config.toml
train_examples = 26041
time_shift_ms = 50
win_length = 400
tokenizer = "char"
encoder_arch = "wavenet"
text_encoder_layer_scale_init = 0.1
text_encoder_positions = "learned"
residual_init = "none"
muon_scale = "spectral"
momentum = 0.85
orthogonalizer = "polar_express"
batch_size = 256
weight_decay = 0.03
Rows from block 2 of the text encoder, named by matrix and row number. Rows with one number belong to one neuron. Each number is 128 + 24 x the weight over its row's rms, rounded and kept within 0 to 255. All counts start at 0. Numbers have three digits each. After the name is the row's rms in percent of the matrix's.
# fc1: MLP up (text_encoder.blocks.2.mlp.fc1.weight, 576x192), inputs 128-191
# fc2: MLP down (text_encoder.blocks.2.mlp.fc2.weight, 192x576, transposed), outputs 128-191
fc1.218 105:145137150138160130127131106141151162146154062103124153127132136103115137079107137191088091141129145116126123149167136145113139073153137121144135142145093111096182111127121139126118130140132125
fc2.218 113:117051152177157114127119124096156099112143147149121109163094110116164103107125114122117135124155142107147105134136106094140114085107130081170138075148154086174090122134094123108111117179132141
fc1.219 098:128104126157157127104118148120109172140101092149090087136155118152126155144149110146127133126161155108113068155150133126094112101099100134141122117109151101098129108120127156140127131164118129
fc2.219 106:168130110132138175110147111100127099138102109103110120096184106137078069114142129119133112144156130115121116117138130133106146123154125134143163090116150181097123154179131119068187148138098145
fc1.220 088:106116168179079186109087096136126179099104118148144163125121084127096123113126144126177119151167139097087106096159120120110102139146179173146138119147118138128139109090168072150109121126146158
fc2.220 081:111120129143110171101118101126124171128073120143099119168122093126118139095109113145137109151158151137164155100150154104162134116123159175135130118108161119135166121116187110099102100130123139
fc1.221 114:147098148112108141113155141112137151159110175092144112118131102144168130086125146094139160093091164130122101159144132147084113186087116131124146129147086159106174157121137115080168126132162141
fc2.221 109:143156090121136106141142149099130093141122127137142097127148137147146115145136120097147107124171176119146128134134171102103108163143140149138123092145089155145140160114124137116150100139112112
fc1.222 081:138110138113103098121175102127105092101098148146119094110107154120132102099096183101136127123131129077139134170114125123133117134109141154161203146122119117110157138122143095171127159101111142
fc2.222 068:137113120142129129150147084092125127147125116114087126123123139156185150125078109160125141166131104102096098143108146135138126147095111137158099125116127142145120076111109105152144132116137112
fc1.223 120:147114148135135128149114087127101126143123122135128105135096114106142147118149146113145126151167109208118150138099124133153110143092139132165109119137129143141151123115166144119189134122139151
fc2.223 104:158120152091117087136109105155142124137137134099084106115134138108096110114125165128132136100114158138068144115069086109101137142052125089140099135060131161132106136112169136128164118095127110
fc1.224 126:115125148125182204126169193138091130100160118153146133118141156146160161159119107099130125079125057116129104113150104103155107162118088122101119121131121111094109147131102132129126138121122151
fc2.224 117:171155149106117129144120150137114133129125128119088104126129106093132135173124088136161132078135073118150100119117135103115089185144103101134136126103123182143116103125149122099083104155103174
fc1.225 078:115155114116145161110110169133116156114150125132112139117136140127117125159108116120148124157165106180150120135123116139101185157065147099122136117117106111106100153129128145091144095125146160
fc2.225 076:131151134171154096123086139127086108126150145111127146106097145134130151158106121139126113102151104143179136156116128194143144126138133145158137132110126105164104114165127099105138109122120099
fc1.226 082:123137148072144128127106120102165125112125121123121115100110106093150088092161094133120131146121098119144149120148138141138103127092127073162118110136150146106131125160135094137148155119131078
fc2.226 076:085134150089139135114164138098107146116094148118113102113142107134170158103142164120106112102137144103114119143135097109110131117119166082098150124074135154091133140109150093081131122122116160
fc1.227 173:118122178099148156127147116138132105112117132132131110155132149131104092096123152140140139110079127156142146156157123130115122088137143144103116127116110085102103121134125119126156149096124180
fc2.227 137:127143110129115121120139153141157139139127154144155119103148084123114100123141134093106130098090139114165118132141084139121122150141129128099150126158124137154169113150114087115156157155113152
fc1.228 095:155090134137142126125135107126136066090124109088133143139098122117102139079143135102149137120133152136160055156088117131096103120109143124151092100108145110096121135120121108162120165095137144
fc2.228 097:135124124089128133174154144135136124113149100127109141161158101105145130103085162144132124136133115140110043117149119146131123151145139162135166109122112161104112128109105146180104176126135132
fc1.229 122:099138139133130123094144109127081085146120114080115113096122154142139135147135111141124101119115138161100074137116147100112129114146138113151115140126087133116109107133146104121101070147120157
fc2.229 135:138125115125109154093123127084137140129075152129156113125125105136118155148166098111121090111133144095125142117109175094147158112117128107132131127155133122137121160123075105123140130106121161
fc1.230 096:131137145200144117121130091152091129125106157169155115120115108168061140107115169168144104131094136144123168132158175154137084123107152144147147168182140102169131135112101104127131121113116135
fc2.230 081:091138127097144083127099096124149124151100127128134102171121144150135148117150138166122134145137200099158125147150167135124102163150106108117125147062149107129105125149112147105117151094109138
fc1.231 102:123155169164131108140117115177130083106124138156101101096104146115133144143097139140135120139209155129100146151114173144105139089107147125133132150189152138122114131145115095157125133109111154
fc2.231 095:184136135106117133083163081189127123145140137078122164110134127120130138130150114145170136159160136144127154127110091139070116083113132127112150096145120139117135134147153102128154135152137111
fc1.232 124:092124115161106118111122124070134140104142112168093158115146157122146142117135136148115111135142132163162127161126173120136110135186133125127136117160134110126161168126095113154152126126079098
fc2.232 120:124112144126122116099150114105164149073113134167117140115111192110165121125129109165126125139091178134130142145103157099142110161188152126127106129119097131154129122160098133138151134136102155
fc1.233 102:060094147146098113125110114127128096133099106116119111115123120126155124136140075155160106140115121133123152144153140137159115141098141102097125141130145126171130121098143104142137093151142179
fc2.233 108:141109158148101126137148127164127093098071147127088112146117153124109145154119089125126100150163134117104142141158148124095109130117095120094111133149153104150105123104153080148134165149149141
fc1.234 062:120095132099114116118146125124150137121141116168070104133165150104120120105109164100107201121167125133096100116108133136135071125116121145115098146089118126122137149103160161171091155088153125
fc2.234 065:118164102122147095132074139136163124119155102136129119125114157138087181100136120128134155113151142156115166105076110132151117110032113055133123130097088168109133154122120103116146098131132082
fc1.235 093:106117127160153124118128113115128139157126113165148135109151115145092136084115104098160136106142103165120106162161122140129192105140112121134132120108137134121114125148111099125160060089162121
fc2.235 088:133136110161170110126140126124063113153136139166117113103135111122105140113122077113173148110133115136173069138119112136091154118132138146171140161160134150121154153131107128073170120103110148
fc1.236 074:110093130119145174150092147123122160159115124161129149116137131110126096160115112085089147097120131096152155147105121113116170152121131144169169110150114098103125166155123117121111152170131097
fc2.236 074:150104161112146095116153157143155157115087097188141151126100106104120132139129127152097146157124151158106170116148103149103109157160118141122141095130097125150115114165192160123102135089150123
fc1.237 111:099108127110117163093128132079105088108147124129157137098110092153157133156089112123120112133104176125130145099100123103115161092154125139142144116131107132117117104103140134108123152175122123
fc2.237 105:113124117102126144139143139113129147153124141156137151135119118155125133121132098097168114161094131121114169134184156145169110124117120158099146110136146112086123117131131112159147117163142122
fc1.238 089:155105137153124117114143129118103161098158104145127135128179119086187101093130139115117141121124142181164150176152140136144126100116119096100105137120155109128137119102137111155130129193080109
fc2.238 099:131125110147113134165109135128151123130131136108107130145108142155109118144119105152107083119139124107135110134098165139154122125104111116160196093148150124135089123144102142153199156122095138
fc1.239 152:095101112130119112142086148151123102149106182072173116119150105124173104137122178121171109090142110148130162157121134133130114148145129146107138114107137076145097085117142112123137094097145136
fc2.239 172:086148112127117110142136149128178079144154103088166135153156102132120153140094131157132069139148140127130115113112166126137100140135084151124136109123124110144132122118126090097123125100119143
fc1.240 075:131115174117143082127162144113141134131107091137116171099137144090161089127115130137129157120122177102133164139103111146125103136139153090138106133167115140116132102134152122115099121153088106
fc2.240 078:140088142112144073140083113151164123119087135117108149121120174134106140141099162156123111141120131164146137098160117131167138128130121117110108116108131142179134134125103131087111120146135161
fc1.241 097:132099107071138112145097132118092111135128134133186094137136138122146126115109121112137110119157095127166128154106070091140148147112148108131097118133144122100116068146154101125125163158146129
fc2.241 093:174114104122152123090118124121210148142151115076170121119155162118098182173088128116152106133122119113134135116146121135132096142111124148123122153121138132159146137132119137136164142191081110
fc1.242 051:126142114136131149139109108123144075134128151106141139171163121110146128136124122125092141111118097171094118131115151123123125133168146160115118174125094085138100166173127142120101125142144115
fc2.242 033:135130139159093096093152127148133135104137114167110120094096118117103116153122169161187152142130105127092159160133089089149127133114096154138145121141145136120139103051114096119149135116117115
fc1.243 071:135105150092072082119117121138109126130137131186122124131101126169142136094110132096141154119119142137093093088122115111155169128124117171118124157131126079129151109108126125155114146102146118
fc2.243 079:131149090164147112138103165086111100085117122175144124160111139103122113119147077128116121122140125150121152151105132159109089128072094044149120129124121168131135137134107110164148119118136098
fc1.244 096:135120153131144117096137169122186118153155071127121128161138164125136146149131129105112149140118115177145128079091096131140107155156122121133121133132158139108071147132131145170104129142145121
fc2.244 090:117143119165121103074104128137134092152145145089156112085155140115106113129136059124133149139173159151143139143115163119144084133130113149112081136132107126142185150175101127122117104118085116
fc1.245 098:124105139169099081080158138094143166120153103158129149128125142168110101149090116130148077117170179165174120075142149126130133120161116158146131154142092130138129125110137146126101115129141104
fc2.245 106:148163121131157098168109164132132108137129142138133101160144137114148100117146095142145127138200175141151130147151153147081147121104099127156103149130148119148138097116132112209133143133121104
fc1.246 102:131127116172150132107155148123121142173123146110151119134151121130120142155112123119110120093115155074145140140112106103105092124061161109128122099118147154117076152146104139152092132115141144
fc2.246 092:177139105133176150197158107169149140076103147145120131143108122137137132154161141122141147135122158126060101138113109159154118141098114092165124153135130162112104136165127145151124125149133152
fc1.247 110:114152157141133174106123168133128160128057120147148129146081114091094127106141132095160107125115092151133099085139144102122106155104152140175136125113157167152132163087125120146090126092112125
fc2.247 102:113139149135149167117114134101113133130092091183123113126064074105167137111083119123126097139112147114138142102133163162144144140105168177141111115096173151161141128116147130133088119115124136
fc1.248 094:103110169133124157088153133132158125101130142126165141140130130123127130128142137114130113122159104135138148092113137112129079125142135135127156094157130134111129175142143128113102105130144092
fc2.248 089:137152152158148088124150110118128144101110180155137110125129102125162125147094130161110113129147112093131124113115111140130130140134115145156164085116146122134134080140123104171128167162110094
fc1.249 108:129121151154117133138133128133170127113117130110146124120122105099140110134105153106167144085132116152128122133132085125119168069144131151106155166137151188112150122144133121129072138159129108
fc2.249 106:145113134131127117150115149127143111137154150085117120107105103133142125154118101146154121103139160113095137098139111175149168101158160145158132162108149164102132111150114100138109112179133114
fc1.250 082:098136115117090140104191108188134105092160126128157141162142098135159153141151137148127140136145175112117141130160160143089134100144132148112168116122088165145164130138140142122130085124139135
fc2.250 083:071159137109118143147166150157137170140077120088164148100165152092135094166146145096129094133148135129128146138138179151205175102108137122117119161127143124143161150088089126098162160120130130
fc1.251 101:093140175130101134112089148157139123150110152111130094141100108115113123115113117162147136128141132126163163137164154176177136141144118147089140157121065139120157179140134126104114169154103089
fc2.251 117:158140135172153097143189150133154139134166122100117134112101122149154141135082142118131118153082120085110124151097122113156151136118110108141123092102112120123137138122137113109121145136157149
fc1.252 125:139153163152142129080140129112131105133102119159152126140087105113186109148131148118181152159126125163150146133107171147136146174125156117167139155128110151142154145134133154141078139144109104
fc2.252 107:108152150125128146112121110121150134115105102157100120152062129093121099115134137140136128165095147111112142084135179107091143197125162150136144144086115127133112117134122148106085105179107084
fc1.253 091:128147134130114158067123115119110145124125141152150146127146089176122166133116135150189136123155098139112143122127070137140132113122142122165133155122133159134124185119168095149100122144128155
fc2.253 089:092162113167148137119118112107124161148110127128135194142121136158118154116143081149123117128149119120171158152158153100167150104181128103144111145087122138124119163122108148122124126115115181
fc1.254 062:134123136136118187110130177146150095136123131159158137128137148130134175100140171074138169147116127153099129186102082155086166142135149114112141124125125167119125087146107124175115136153128165
fc2.254 063:109122186107171154157111111100169107136134098124102182137104110057058134119125149143137164132159149108139032156090108106141131145142110136164122112126144078142132150125101147159111138133156152
fc1.255 082:126134133129115111122129146158099143192130137115135139147104107131158098138156119103111128098154126125135084154148135160144143130078111146077148140104127148082073119137111107119119166102141135
fc2.255 068:117127110100140161090081125156115114130089148128156155166172160116121081104124143099139119154112116137114147096095127112154153143136163109102144100122144107181112144136086087098141106117132091
fc1.256 095:107158136108100113131118131120157156084127132171138104076148115138110159170131095124136105105102203146125171130129174077097080169167119157132158116139135106105149108118140162157120177185110119
fc2.256 101:123094115110140098109118103142091136126094128128145117156084148121122122159113140105105143111116202141146153161138112123120012164146134163140146099118151149126119102098150153145126112163090133
fc1.257 100:069122134081141079139068144170087090141120114137111136095172111104107105108113138091123153086116115128129129127144102124151175178134098118080110103142128161150147142090130138132109144160125116
fc2.257 108:076100135108133155081120148146103113134149096138132109145195154102102181124142144129139142134136127147115141123112075143106155087107157124098117134091111110118179130125117162094117163123115136
fc1.258 109:137134107097129142133122123103136129138160103153137134164174096154107089071169102138147170138161139184130100144134133110106195074094134147123139144152097113143104120130168121106134149164126137
fc2.258 115:117112131131146098138143111095118119108143124211133107157107127117104122095097094161134116191179126166144110144120121160103180069110139143123135154127118117143115099135120121099188166118114102
fc1.259 081:108104131142129131142130145054113125115157141095096147107124178127128126112110121154128137181164142133111105180125169082150134136165115116111143147156130109120142151121126090147160083093086119
fc2.259 078:102112096139114098154147115131133137115139141073101161130102136159141147158125101147180102148113147140148089139087148133159154151120144108134102096155114123120086147088134166108117141110104112
fc1.260 083:119079131141126163119098121139147138139150137132120117102143130131126121136110146117154146137114119167110098143087120102115132100150119144159110149115151135142129102132116148137092139121109156
fc2.260 077:120141135148121139167124091156135142116137157120097132100103125131143150125121117130175157176100107131137069154088120111102115129165100117159116125075129102115126134133150122142106132142123153
fc1.261 102:126118140116140120134125166118148135149167106149116152099136135141113120135141126140144100169109137150125160179160120177092177135123140124152104153150184125155121110145123159112111115144089094
fc2.261 102:123107132105138089136163120105146116131124096103148147104149150106123112125138115110155074159090131099125167134129111135139182136109104126157107162143152086147150112108105126100118099128113138
fc1.262 134:119146169137105136137079090131128122129149120134127106157147106155116108095142140146121129081104145146146131103103144098120100097111149150117143187133179161146115085133115124077113147123086159
fc2.262 114:107101131100154132143115077145193131152150125131135122155138091127103132102110112144123120179125169150137115110082097137097151130109160150143131171150159124157112102125106096119159121120149118
fc1.263 095:130138134114109135119123184090123172103101163148095125122111102116091174127134170153169099102126130100152136125155089132119146133128153144151133137142094097170122148142101141124126163147097150
fc2.263 097:112158129152136136107143162123098134126138141116141138159160103123162118111179097106123113161135141149107181139149161151135138109127106100120109130119132120166134126133168103108157070096083132
fc1.264 104:146132106159147125132088129155087121105111102144112129128129132132104152101119172176102109101165136154088146179137100106158119138116155125112099161128107119067104137135133133176134133127104130
fc2.264 117:135109150125143095186123138173140131162077120091149180106091124135144137112135114121113098143113121128116145145133136125124147158133127126127125142128111102086135097155119143089143162146124105
fc1.265 105:135142125118162153130145140114107147084138142117142126134062135127092156160123072114161146080167084121125141130100161132114077135112131145141133133111152152131150166127144165151106133121112112
fc2.265 092:155153127117137124138098150128121123117133163102123109132092102108115141143124119121153119098120083122121107152126141155083094140124128140116151130053108153131117126090129120140142126131122113
fc1.266 108:088107114119115131123130132128175136118113120121147169145091155093150140102133143099103134119144133130149155147132097095113123106129141125120160127154129143098100138121182110119109148149107101
fc2.266 118:120160144105116146175106122119142130107122109137135094162111169116119147140133093120101100107111135114095118110133149137105119079130136095109131170086100138115094131148083146121177136124123143
fc1.267 087:170129142130103127131120138132124141120105092130091099083132084179171100135106124097104157111156147177152077127131086160142119109167090143153097150136117091136108110160106113182092128124145144
fc2.267 082:115161174128158139177159131125121148137101101120157120169079145120146133133147118151132112161146144138110153121148131115114134145102137132130165119155120093137172113125180144091169104144159097
fc1.268 090:109125115123142133132110140136132079139136153142134166109124142133167106140129164135138088073123162084106119159122159111106118116094109140103177127161142144135087109125120097159114091057106151
fc2.268 092:071117132090131097112108159135116110134135144158110108144097157143134124088147127135081099134102135072126144089141138146133123143129140130103116142094163116147145142116107098164124131142162114
fc1.269 098:091156127152151142091130158138124144142198134118111089193119105132137136186142108130130136107140156156142141122138119127108150140138119105093123145151095121134143190168127129117097123163150114
fc2.269 092:112206158121125139142139173131108123116154129112147091105114137146108128121140120132124122121148109120142138162158116107120130119108130125102146129095109074144089116142115143072112107158140157
fc1.270 101:142135130134106132108141121129110138185157128098177109165155108140116098106145154113115159120143146108155094164128118130144118126153137112147121132119166089172085152153121170138115081142117131
fc2.270 107:121135083109146121148076122112091153164154144095118153131093130156146128109161134116131154171105143166114095116140146117116133088140126146124112091115085136148101139106140139094162089130107131
fc1.271 079:115146170150145137126083089146168178167123185102164128130100102121136104141091149126101146170142127109085121183180132120136160115163127100161150108131124100149127110101120073104137122158137117
fc2.271 072:138135088139140102107135130133070146109117114099129113129105135118113190120145112143121117114133102142145130063124135092151114141126071163116125114100153086172144118126145085159114095130137148
fc1.272 091:152148145111147117121070144138094127112143105171112127105151143122148061133128114115123092108129119140131107095122111138140140129134107154155097162173114070114114116116136117158105089062153165
fc2.272 103:162144127120160148160160197098073116138116143111128128122106118123133110102078099151116126094118154141127124149136095181091151112107084127128119159123144091088145130158150104125104116134121117
fc1.273 098:106126145137129141095105098129134128134126141158149115121146099147101155116120112090151126107118140129106109101124120136130104091173152101137148124130143150142151132125143128114080110189143103
fc2.273 096:111159122143135122142152082141099122137102128177144146133125120153135158156121118132119118124120140072147101147138142122130115085159150136113111122097145191114147137108110152118148132140098183
fc1.274 074:118123170124090162128124113135164115139126149092119090127088118110146124115104150132152136115091127116148121127123105096120138148155144141134132149139181133101155175152109154125177129138157086
fc2.274 080:161109108135123122104136146109110119120097110160181129142125170141134107103113097093129128147136153099129108105130152156144130101082154131117122120088063153061084145152147124126153127149124118
fc1.275 118:163166113132096105083155100124152150115190142118187077153121117107128121098151118107139098094164142110146106159137113161156123139124099101099146132145133143176150106168110090108124128150151161
fc2.275 128:142159087169119156124088113114139117154173085117168146152119130121191136090155181121095142151155095144154174119120085089156185136111095105152148149080133096133133123129124146151118124139118133
fc1.276 092:105140157129099138096145140149129204090123131134138143114112104104116108137124150146149124140139088093096136159165110127130175151150167094168147130126080082177117138083110097139101152140091133
fc2.276 094:119140088170108133122161118145065168133107142134116107130109115125161132105103079154155119148134096125142175143167166133142112148109131139133124111125131095172120128142162101135103114138099146
fc1.277 113:108131133152111131112141119083129134098148166108100170097146183118145105104153114168132124172128123146146110140117180137146160160161108080088115173168155108138146132095119120157141145104086109
fc2.277 099:127134130125135117141145152100131134063136137117104155116132141119146160138125117157158114138107130111136115155090182144167171153160112093160086143131083128138100122129094133091136129144118125
fc1.278 102:123155086128150138142122132114144122100099167156104087162113135151118125155126137117153096086130152133139197125191113120192127116088094108145099134136094140148139108126144143122153116130141114
fc2.278 105:090122133137180162144128152118165142140125130107120154131205154096130144126129130103096159138089119123128083147111123090143157143146149138154128149144140115091124135151118120154099144152089105
fc1.279 069:101127150083149107123122181173175166138163103120122122094123116142108137114104160109127145155143122106116139181143142138114141121122125126114153126123159139159130098166062158116073115145120104
fc2.279 075:131160127095161161136116131098107117131101080117117152138129111117081119131101125140161068153090148105117124143121120134133145146082138149166117178090138094128160122134143143160115125098104138
fc1.280 086:102140132121100127104122114124171151150085099137139105089135095113137115134111165089162167126106141121127137133098135109118132162149140120110163145122156151101116144142115142128128080102152171
fc2.280 093:143172135156102123150149150149109142170118154114124110145089130129146108151129109048128105130138157091147134144113138116130108128136143079187159115144167146128181094146122138114142163094139117
fc1.281 093:120134133101127096099149110128125123147144128178118094112119146105101084148116116115135053143149120162104143151106143154117093095168126114132131104152106084153154077198110135147117128083180138
fc2.281 080:134178109108146123117075089153167151164108116146156131112094133106153124119101099142132115107107159127099125129105168148110111106116131101147102128147127093119168128152117174166127128051132147
fc1.282 088:127138157127146170106153142160136123123132086149149135142104123143088098157109145138140118108109128125123091089156150126090111166107156144147159162184144114157112118107091130145097169070149148
fc2.282 088:109142112127134120117156109134091126132124129133120119136146125070150125099150129112139065146113173114159117102154151133098134174109100147127094130115176113154102131128103131111098139113127164
fc1.283 106:178126135177172145106134161138126136114125151116095157102096132111146114134147111118110131134158121115145130149143129151147093075088084172145145182146153141137121140107158075149150117100129109
fc2.283 104:170107148121104084184187137150123132130154169092108160131144112131120127156137153135107084126133100179097144096094118111125152150158138121140085096130123124166119144139104102117146151139112122
fc1.284 104:136084210186089154096127104144132174085127149112149103136082129156119118121145120203126133139184115143130149119101130107110116154154123134186140098125136126122156125130120100169170157113116106
fc2.284 093:151100168154102147124122096111103139094113161135163153138160129153110126123131069152139133143141156146124146122152116146136124144108129162146160079091088087134140146130151113127139140106134064
fc1.285 067:090128144120140141096127109153118125123134101129096131146102120153120145110146139157105107143142152108118119143128122119093156148143103132160133097151130171064130133150102111130139139110115124
fc2.285 074:116095154130146129129090131108086110107114139115148115126143122163149112089096140128139108133111186119138135105203126119103117105114109133121125123155115139120138156134137107129128110114156124
fc1.286 100:076129088100093122105127087115110113147122138144135187159120143154117116098121127095113117121142090122110123156152118119169156135155072112124179141134114047121144140124101117143165086153160137
fc2.286 095:094123155120090118120180124112119114139141132114123141162115125139132100109097160092146111128151088102150100167107110111141128100141084130171115165127168091124143137126118123122162136155148198
fc1.287 099:140134129130149141106131158129121122196149121149160146107132142119109109161094135159077167094162137133117103157125143159148083144118083119115095148113105144088087117127142108158146125094151130
fc2.287 094:128105139142105128136129138109140108153112149118116140105111145138142155146143121119147126154115128156109188119168120131140165149116156121134136136101093166017118111150131121133154153140122130
fc1.288 117:080151074152145138110135148112126126105152124107140109132086163106103143147102100132136109149116137150166095112127147124107093157119140152128109096119118114080140087150104156137130089102076143
fc2.288 111:157173123131150116103128142125095105141141115156084109130114183109080150133142094111152126121120101116156106131151158165081105197133111140117127155116109124137135151126110129125133075152122132
fc1.289 099:140148109105142134144109111148130131122137147143116148119106147113162082093098159096130118117168107111124126165153080124118109124120142110082141135146127161114100139124117093111104087171142121
fc2.289 109:167131154099122122129104155115096138151139118120118109129154138076120135138153129144140122135146095117149174101103146110086121138133069146129151163128094128148122147149076137146112172141157108
fc1.290 109:156145135073125092096120120107111096134143106160114153123148136169131130107131124103141145139133141107128106135165109141154107129093103108114134146123107114117138122141097082141123129109121085
fc2.290 110:157158137122117110140128110185154108135139181130126136075145133181121134139147109126153102159146110133107115126160159157157139129186088117158173132097110125107115109128115161082139132124106167
fc1.291 053:136132135142126128093112092133110140157140111108111139136148108115133113111138127132139143125115153130098093147136148139113113177130108118177130138112115103127141110147151140118116130158154113
fc2.291 046:159144141101091130136124167140147133101092130189090148160144155121098164087147113170130138152101129136127108079150137089147145144111115116117160088094134090128163167171136113095154139136115106
fc1.292 065:141156112123121074142155139102115156131131142114090134149127101151084125112125116164116114146146145121139102115105130108114134091176123098115126113155105124155151113107159138153103129158103077
fc2.292 068:147090100109107134140111100144138119133135145125155174135109139119129134114106100162177124153149154148160082092129110120129143110127089148112145099115112106149133109090099094103137157180203143
fc1.293 101:130101174109194115133078063132117135134118138145119141131062109175162153073139162120089132143130126108108119143117095119126152155142144151117123142122107120106100116102123113125145126107129132
fc2.293 099:156130140128139121144133141184131113067106106110134161145118106158144136095154173099132122081102148156153088104179149139129133107164130120178132108102134103154131119114157136176118128170121122
fc1.294 111:129159128123099112112088142094119139157138141149198157121169163109092108139070150178108138137137122116139121121141157133129109106142113146122144135125143108126147106115107126113128148173136121
fc2.294 120:113120167157148144145140154092161127147144174133131087151127135121141134127127120164131114121151113085101157128107169120144118151124148183117140115180120135146129095125116136116115108149107135
fc1.295 087:101107127157104122151147115134132169113114128090168168098070108170145150060108108140095102136139085086086124154123100112120146128147107140124080143149137098133092116115110101156125118117091120
fc2.295 081:125113102128120110195131088129137114166139191144156140104102117150174122138165089161103110158082117133093111152094145075126148128124139131117072159137129078146143112135157164143087094114099122
fc1.296 078:113122122125134135142117157164140130088085103135147111096140128163123123160155096081114158150136127203128121136139107164185155129150097117127099109153155103129170118118124144154172168097106091
fc2.296 078:082148149142130144158140153171086152108137152134112096140144149115128128131121147109131119125133148103119177091096096169124151120130123111108143102109127116104144130124130108129117160137153132
fc1.297 102:128121111108150080117147147101144146124060139177180132109128156091108100126138096149146166121158151101102142161147132109136136117140148128136089127158170136115099156176167112111116084136107098
fc2.297 089:114128163133150138109071135116162132117112158161148120114094114145109116158093162125081141149181140108151114141127138168072138115141159090109147115139136141131090133110130132121129088132088175
fc1.298 103:128121124118091146148105122115124111163164130138125122125197073110147128098108139095164126088109164158170122114106122136138178101096170179118141160170129131110157123124120164146099172160141128
fc2.298 104:110111120112118150181121093143113134126135156170119100131107120106072100064121083118141119134144149182105098093108109120141172097108175132160121171134134122119163125094080103124161097122159109
fc1.299 077:104142148108146122116134129102174124094113155125098112113144143126112116141098138123124173130161115149174156123123132131110125114122100138140155161123136081134161185172158109098133138081145166
fc2.299 071:168146115140162115195124152154197145119148165128121141130126125157132142129148155137122111119140159095122138130087099115119114090119135120132111104116120174107143121110149121142137129099162107
fc1.300 112:126113101148135083141111130113105093117147102159151110115118090128145124135160121152125131140138063136167087103175118106102130169071105109132172127132146117107144136168124164132095164114127123
fc2.300 112:179153127147169114091112117154137116126151098111096130143121132136145132164123151147125106111140150099131139166118099124089141127160135149104118135108107116139126101097138071110148127126127112
fc1.301 093:126131099113125135113047147158135102099086129090154077150171085104150108144139134136101144123133118131127095145152115138114107161102130132107116173127125147159116115129140124168095119131112134
fc2.301 090:118085153107131115132141135133201143156147108122119150142120120109102118137110140154085144146107146123159119106117108118138103146166107106133112128085115131123099150118134096087124161094162144
fc1.302 126:146094140091135159131096114100097117138111091113151110118147169088127136101171133166137101142179108116121144153145106197127091141133145151120144081127150114088090129151163102138093162117197083
fc2.302 116:146121103132089120145105137118117125136105127115129093142157151112120137152103104087116101124137120132098101125140126159159122122131095143145155095146099117163140113139124111136108133135107104
fc1.303 071:144118135111148126138134150131110149157156116136130126170130161118165114110121172120122115102092155115154123178134160154155139116141150131108130114122115130117157115109143136152128161152096128
fc2.303 075:130112147149120139109106115133156160092128081108118128126140117133147119140092090128090111142112134110125112124128148135186116104110121107159109112128124118175105136103119137139146168134094137
fc1.304 119:103110110132144166132146133124151103163108141116104165121159120155120076092124133091147122128150120117151112132111126094112128124103092139128139105138129114131147106135172136120144065107157138
fc2.304 127:065130076119133135142115111122142121155127169173112130126143106122147121081124123129148156172151108156163144167128152145123139112106127169107133137164127093080148127157111121180164115119145147
fc1.305 090:130107107093137134102165140176169147151179105113139161118169108123163095154115112133115146148118150089104113140141152138145103131141155138096108121114123122104140078144144139132094156144138150
fc2.305 084:139115128107163143119091111156167155140099113109152127138151167102117095143102139110110143139134170143146093124143148171142103143111161151155132158086187115130169112097131107110132142124133123
fc1.306 093:138143125162106156097113128103110114164129133154057158132127097141134108115101130148137169121114154125127153089110103117131145154192153112141155138109142139090149094095095122137145134110077083
fc2.306 101:129129100123104093154159134142132117133136141127108142141131121097117150147113134116126166139099120117122146122106117062119139186176111142164144091142141109097088109149096146163144131177111093
fc1.307 106:140117093075119124124122161160131145139129092123136144161112105123108109108095156162133088123141125120167132137183127103102153107147173128102145141118114140141142113139112149100158162121112124
fc2.307 113:141136119126109148130160168149143096105144144119148104118148139147121168116099117130102139102132103108118159136148151155137106087111141123099146148163093144131133165114128143160120084113129141
fc1.308 087:129081092123133132120101129127151146102104084138103123111113114149139122146095113133139112161131111114127153138124177117119128106110130125092116101141124108111107113110147108117100096087115140
fc2.308 080:142102090164138153123095106147143105142126084160121165175104116122140137152132130167117148171121114108147145151108113111096128092138110152117149116130113126149108112109104127160112094111100128
fc1.309 064:111133127122156130107147147121087117135107141121111137133124200136137108156147131114130107121148110124150096082167168098112118143137102068095135126119157127136145087140171160145148132168138117
fc2.309 044:110113182163125118149113129107129111159132142098166152191156085097171139118080156103113126144169174157156118133121134153116135098166099132145085122141156149126120145096116106126132129102137145
fc1.310 102:139163174168132151133112108126133136160089137139134109100156076146154132113143103069133119108168138116129142167125110153176142127159149103125133142125147116076111098099129137092116120161141121
fc2.310 103:151145117141135125144124120102144121147121180066126106136147124132094134114099153148135154157103121124102118105128112182126095153078128101108148144150154135106113107139144132154141113119148146
fc1.311 107:164105156095133089155124138120155101140133104121133131112111136114130110087141116180118126123147145116148084125167156116137123098162143124111143149127181141096146135131100171179082134121164168
fc2.311 113:124151172108126133139146113120110131126130090123124133110115103071143134114173132144106098105117112126150133116115146129140085119131128135154117074129086094177107155082098101106139122120076146
fc1.312 086:135120164103125155069141148137157114116113126147121138150105139147164095095158154113138117149096107153152108130133159132098091190126166132089135127118166122084196105108111164132118115128125120
fc2.312 083:118110153118134131125096154120131150136126101171107109154115113087149109141126117083131129162123128148081061119111179108080115143103153129151119090107136108147109145118121096128074123122140093
fc1.313 102:131141117147103108103132137124153146162098137159146135112132108134104116112158121157112092101084118112096068171154146127164112125150119116095123111165174158143108151115131191179125116104161135
fc2.313 115:148138166088094133141113117149072131160118105190125125168130103086153113137136113134105163115149102159126149104129142159111129088155139136136141081092127165142131134105109113160114152149102119
fc1.314 104:130139137162140133138121108119128136146100193138163108136152092133143112133153150115116108113116121089133167129132095125128100166122096157133146125187132105095098136130122123119154087142133137
fc2.314 112:081115111127131123144140147125146137148166165076152095097122140078088142098147144115174120113134133143088116150097118116190141124160114133135125160106119157156115161125128112163138115121113106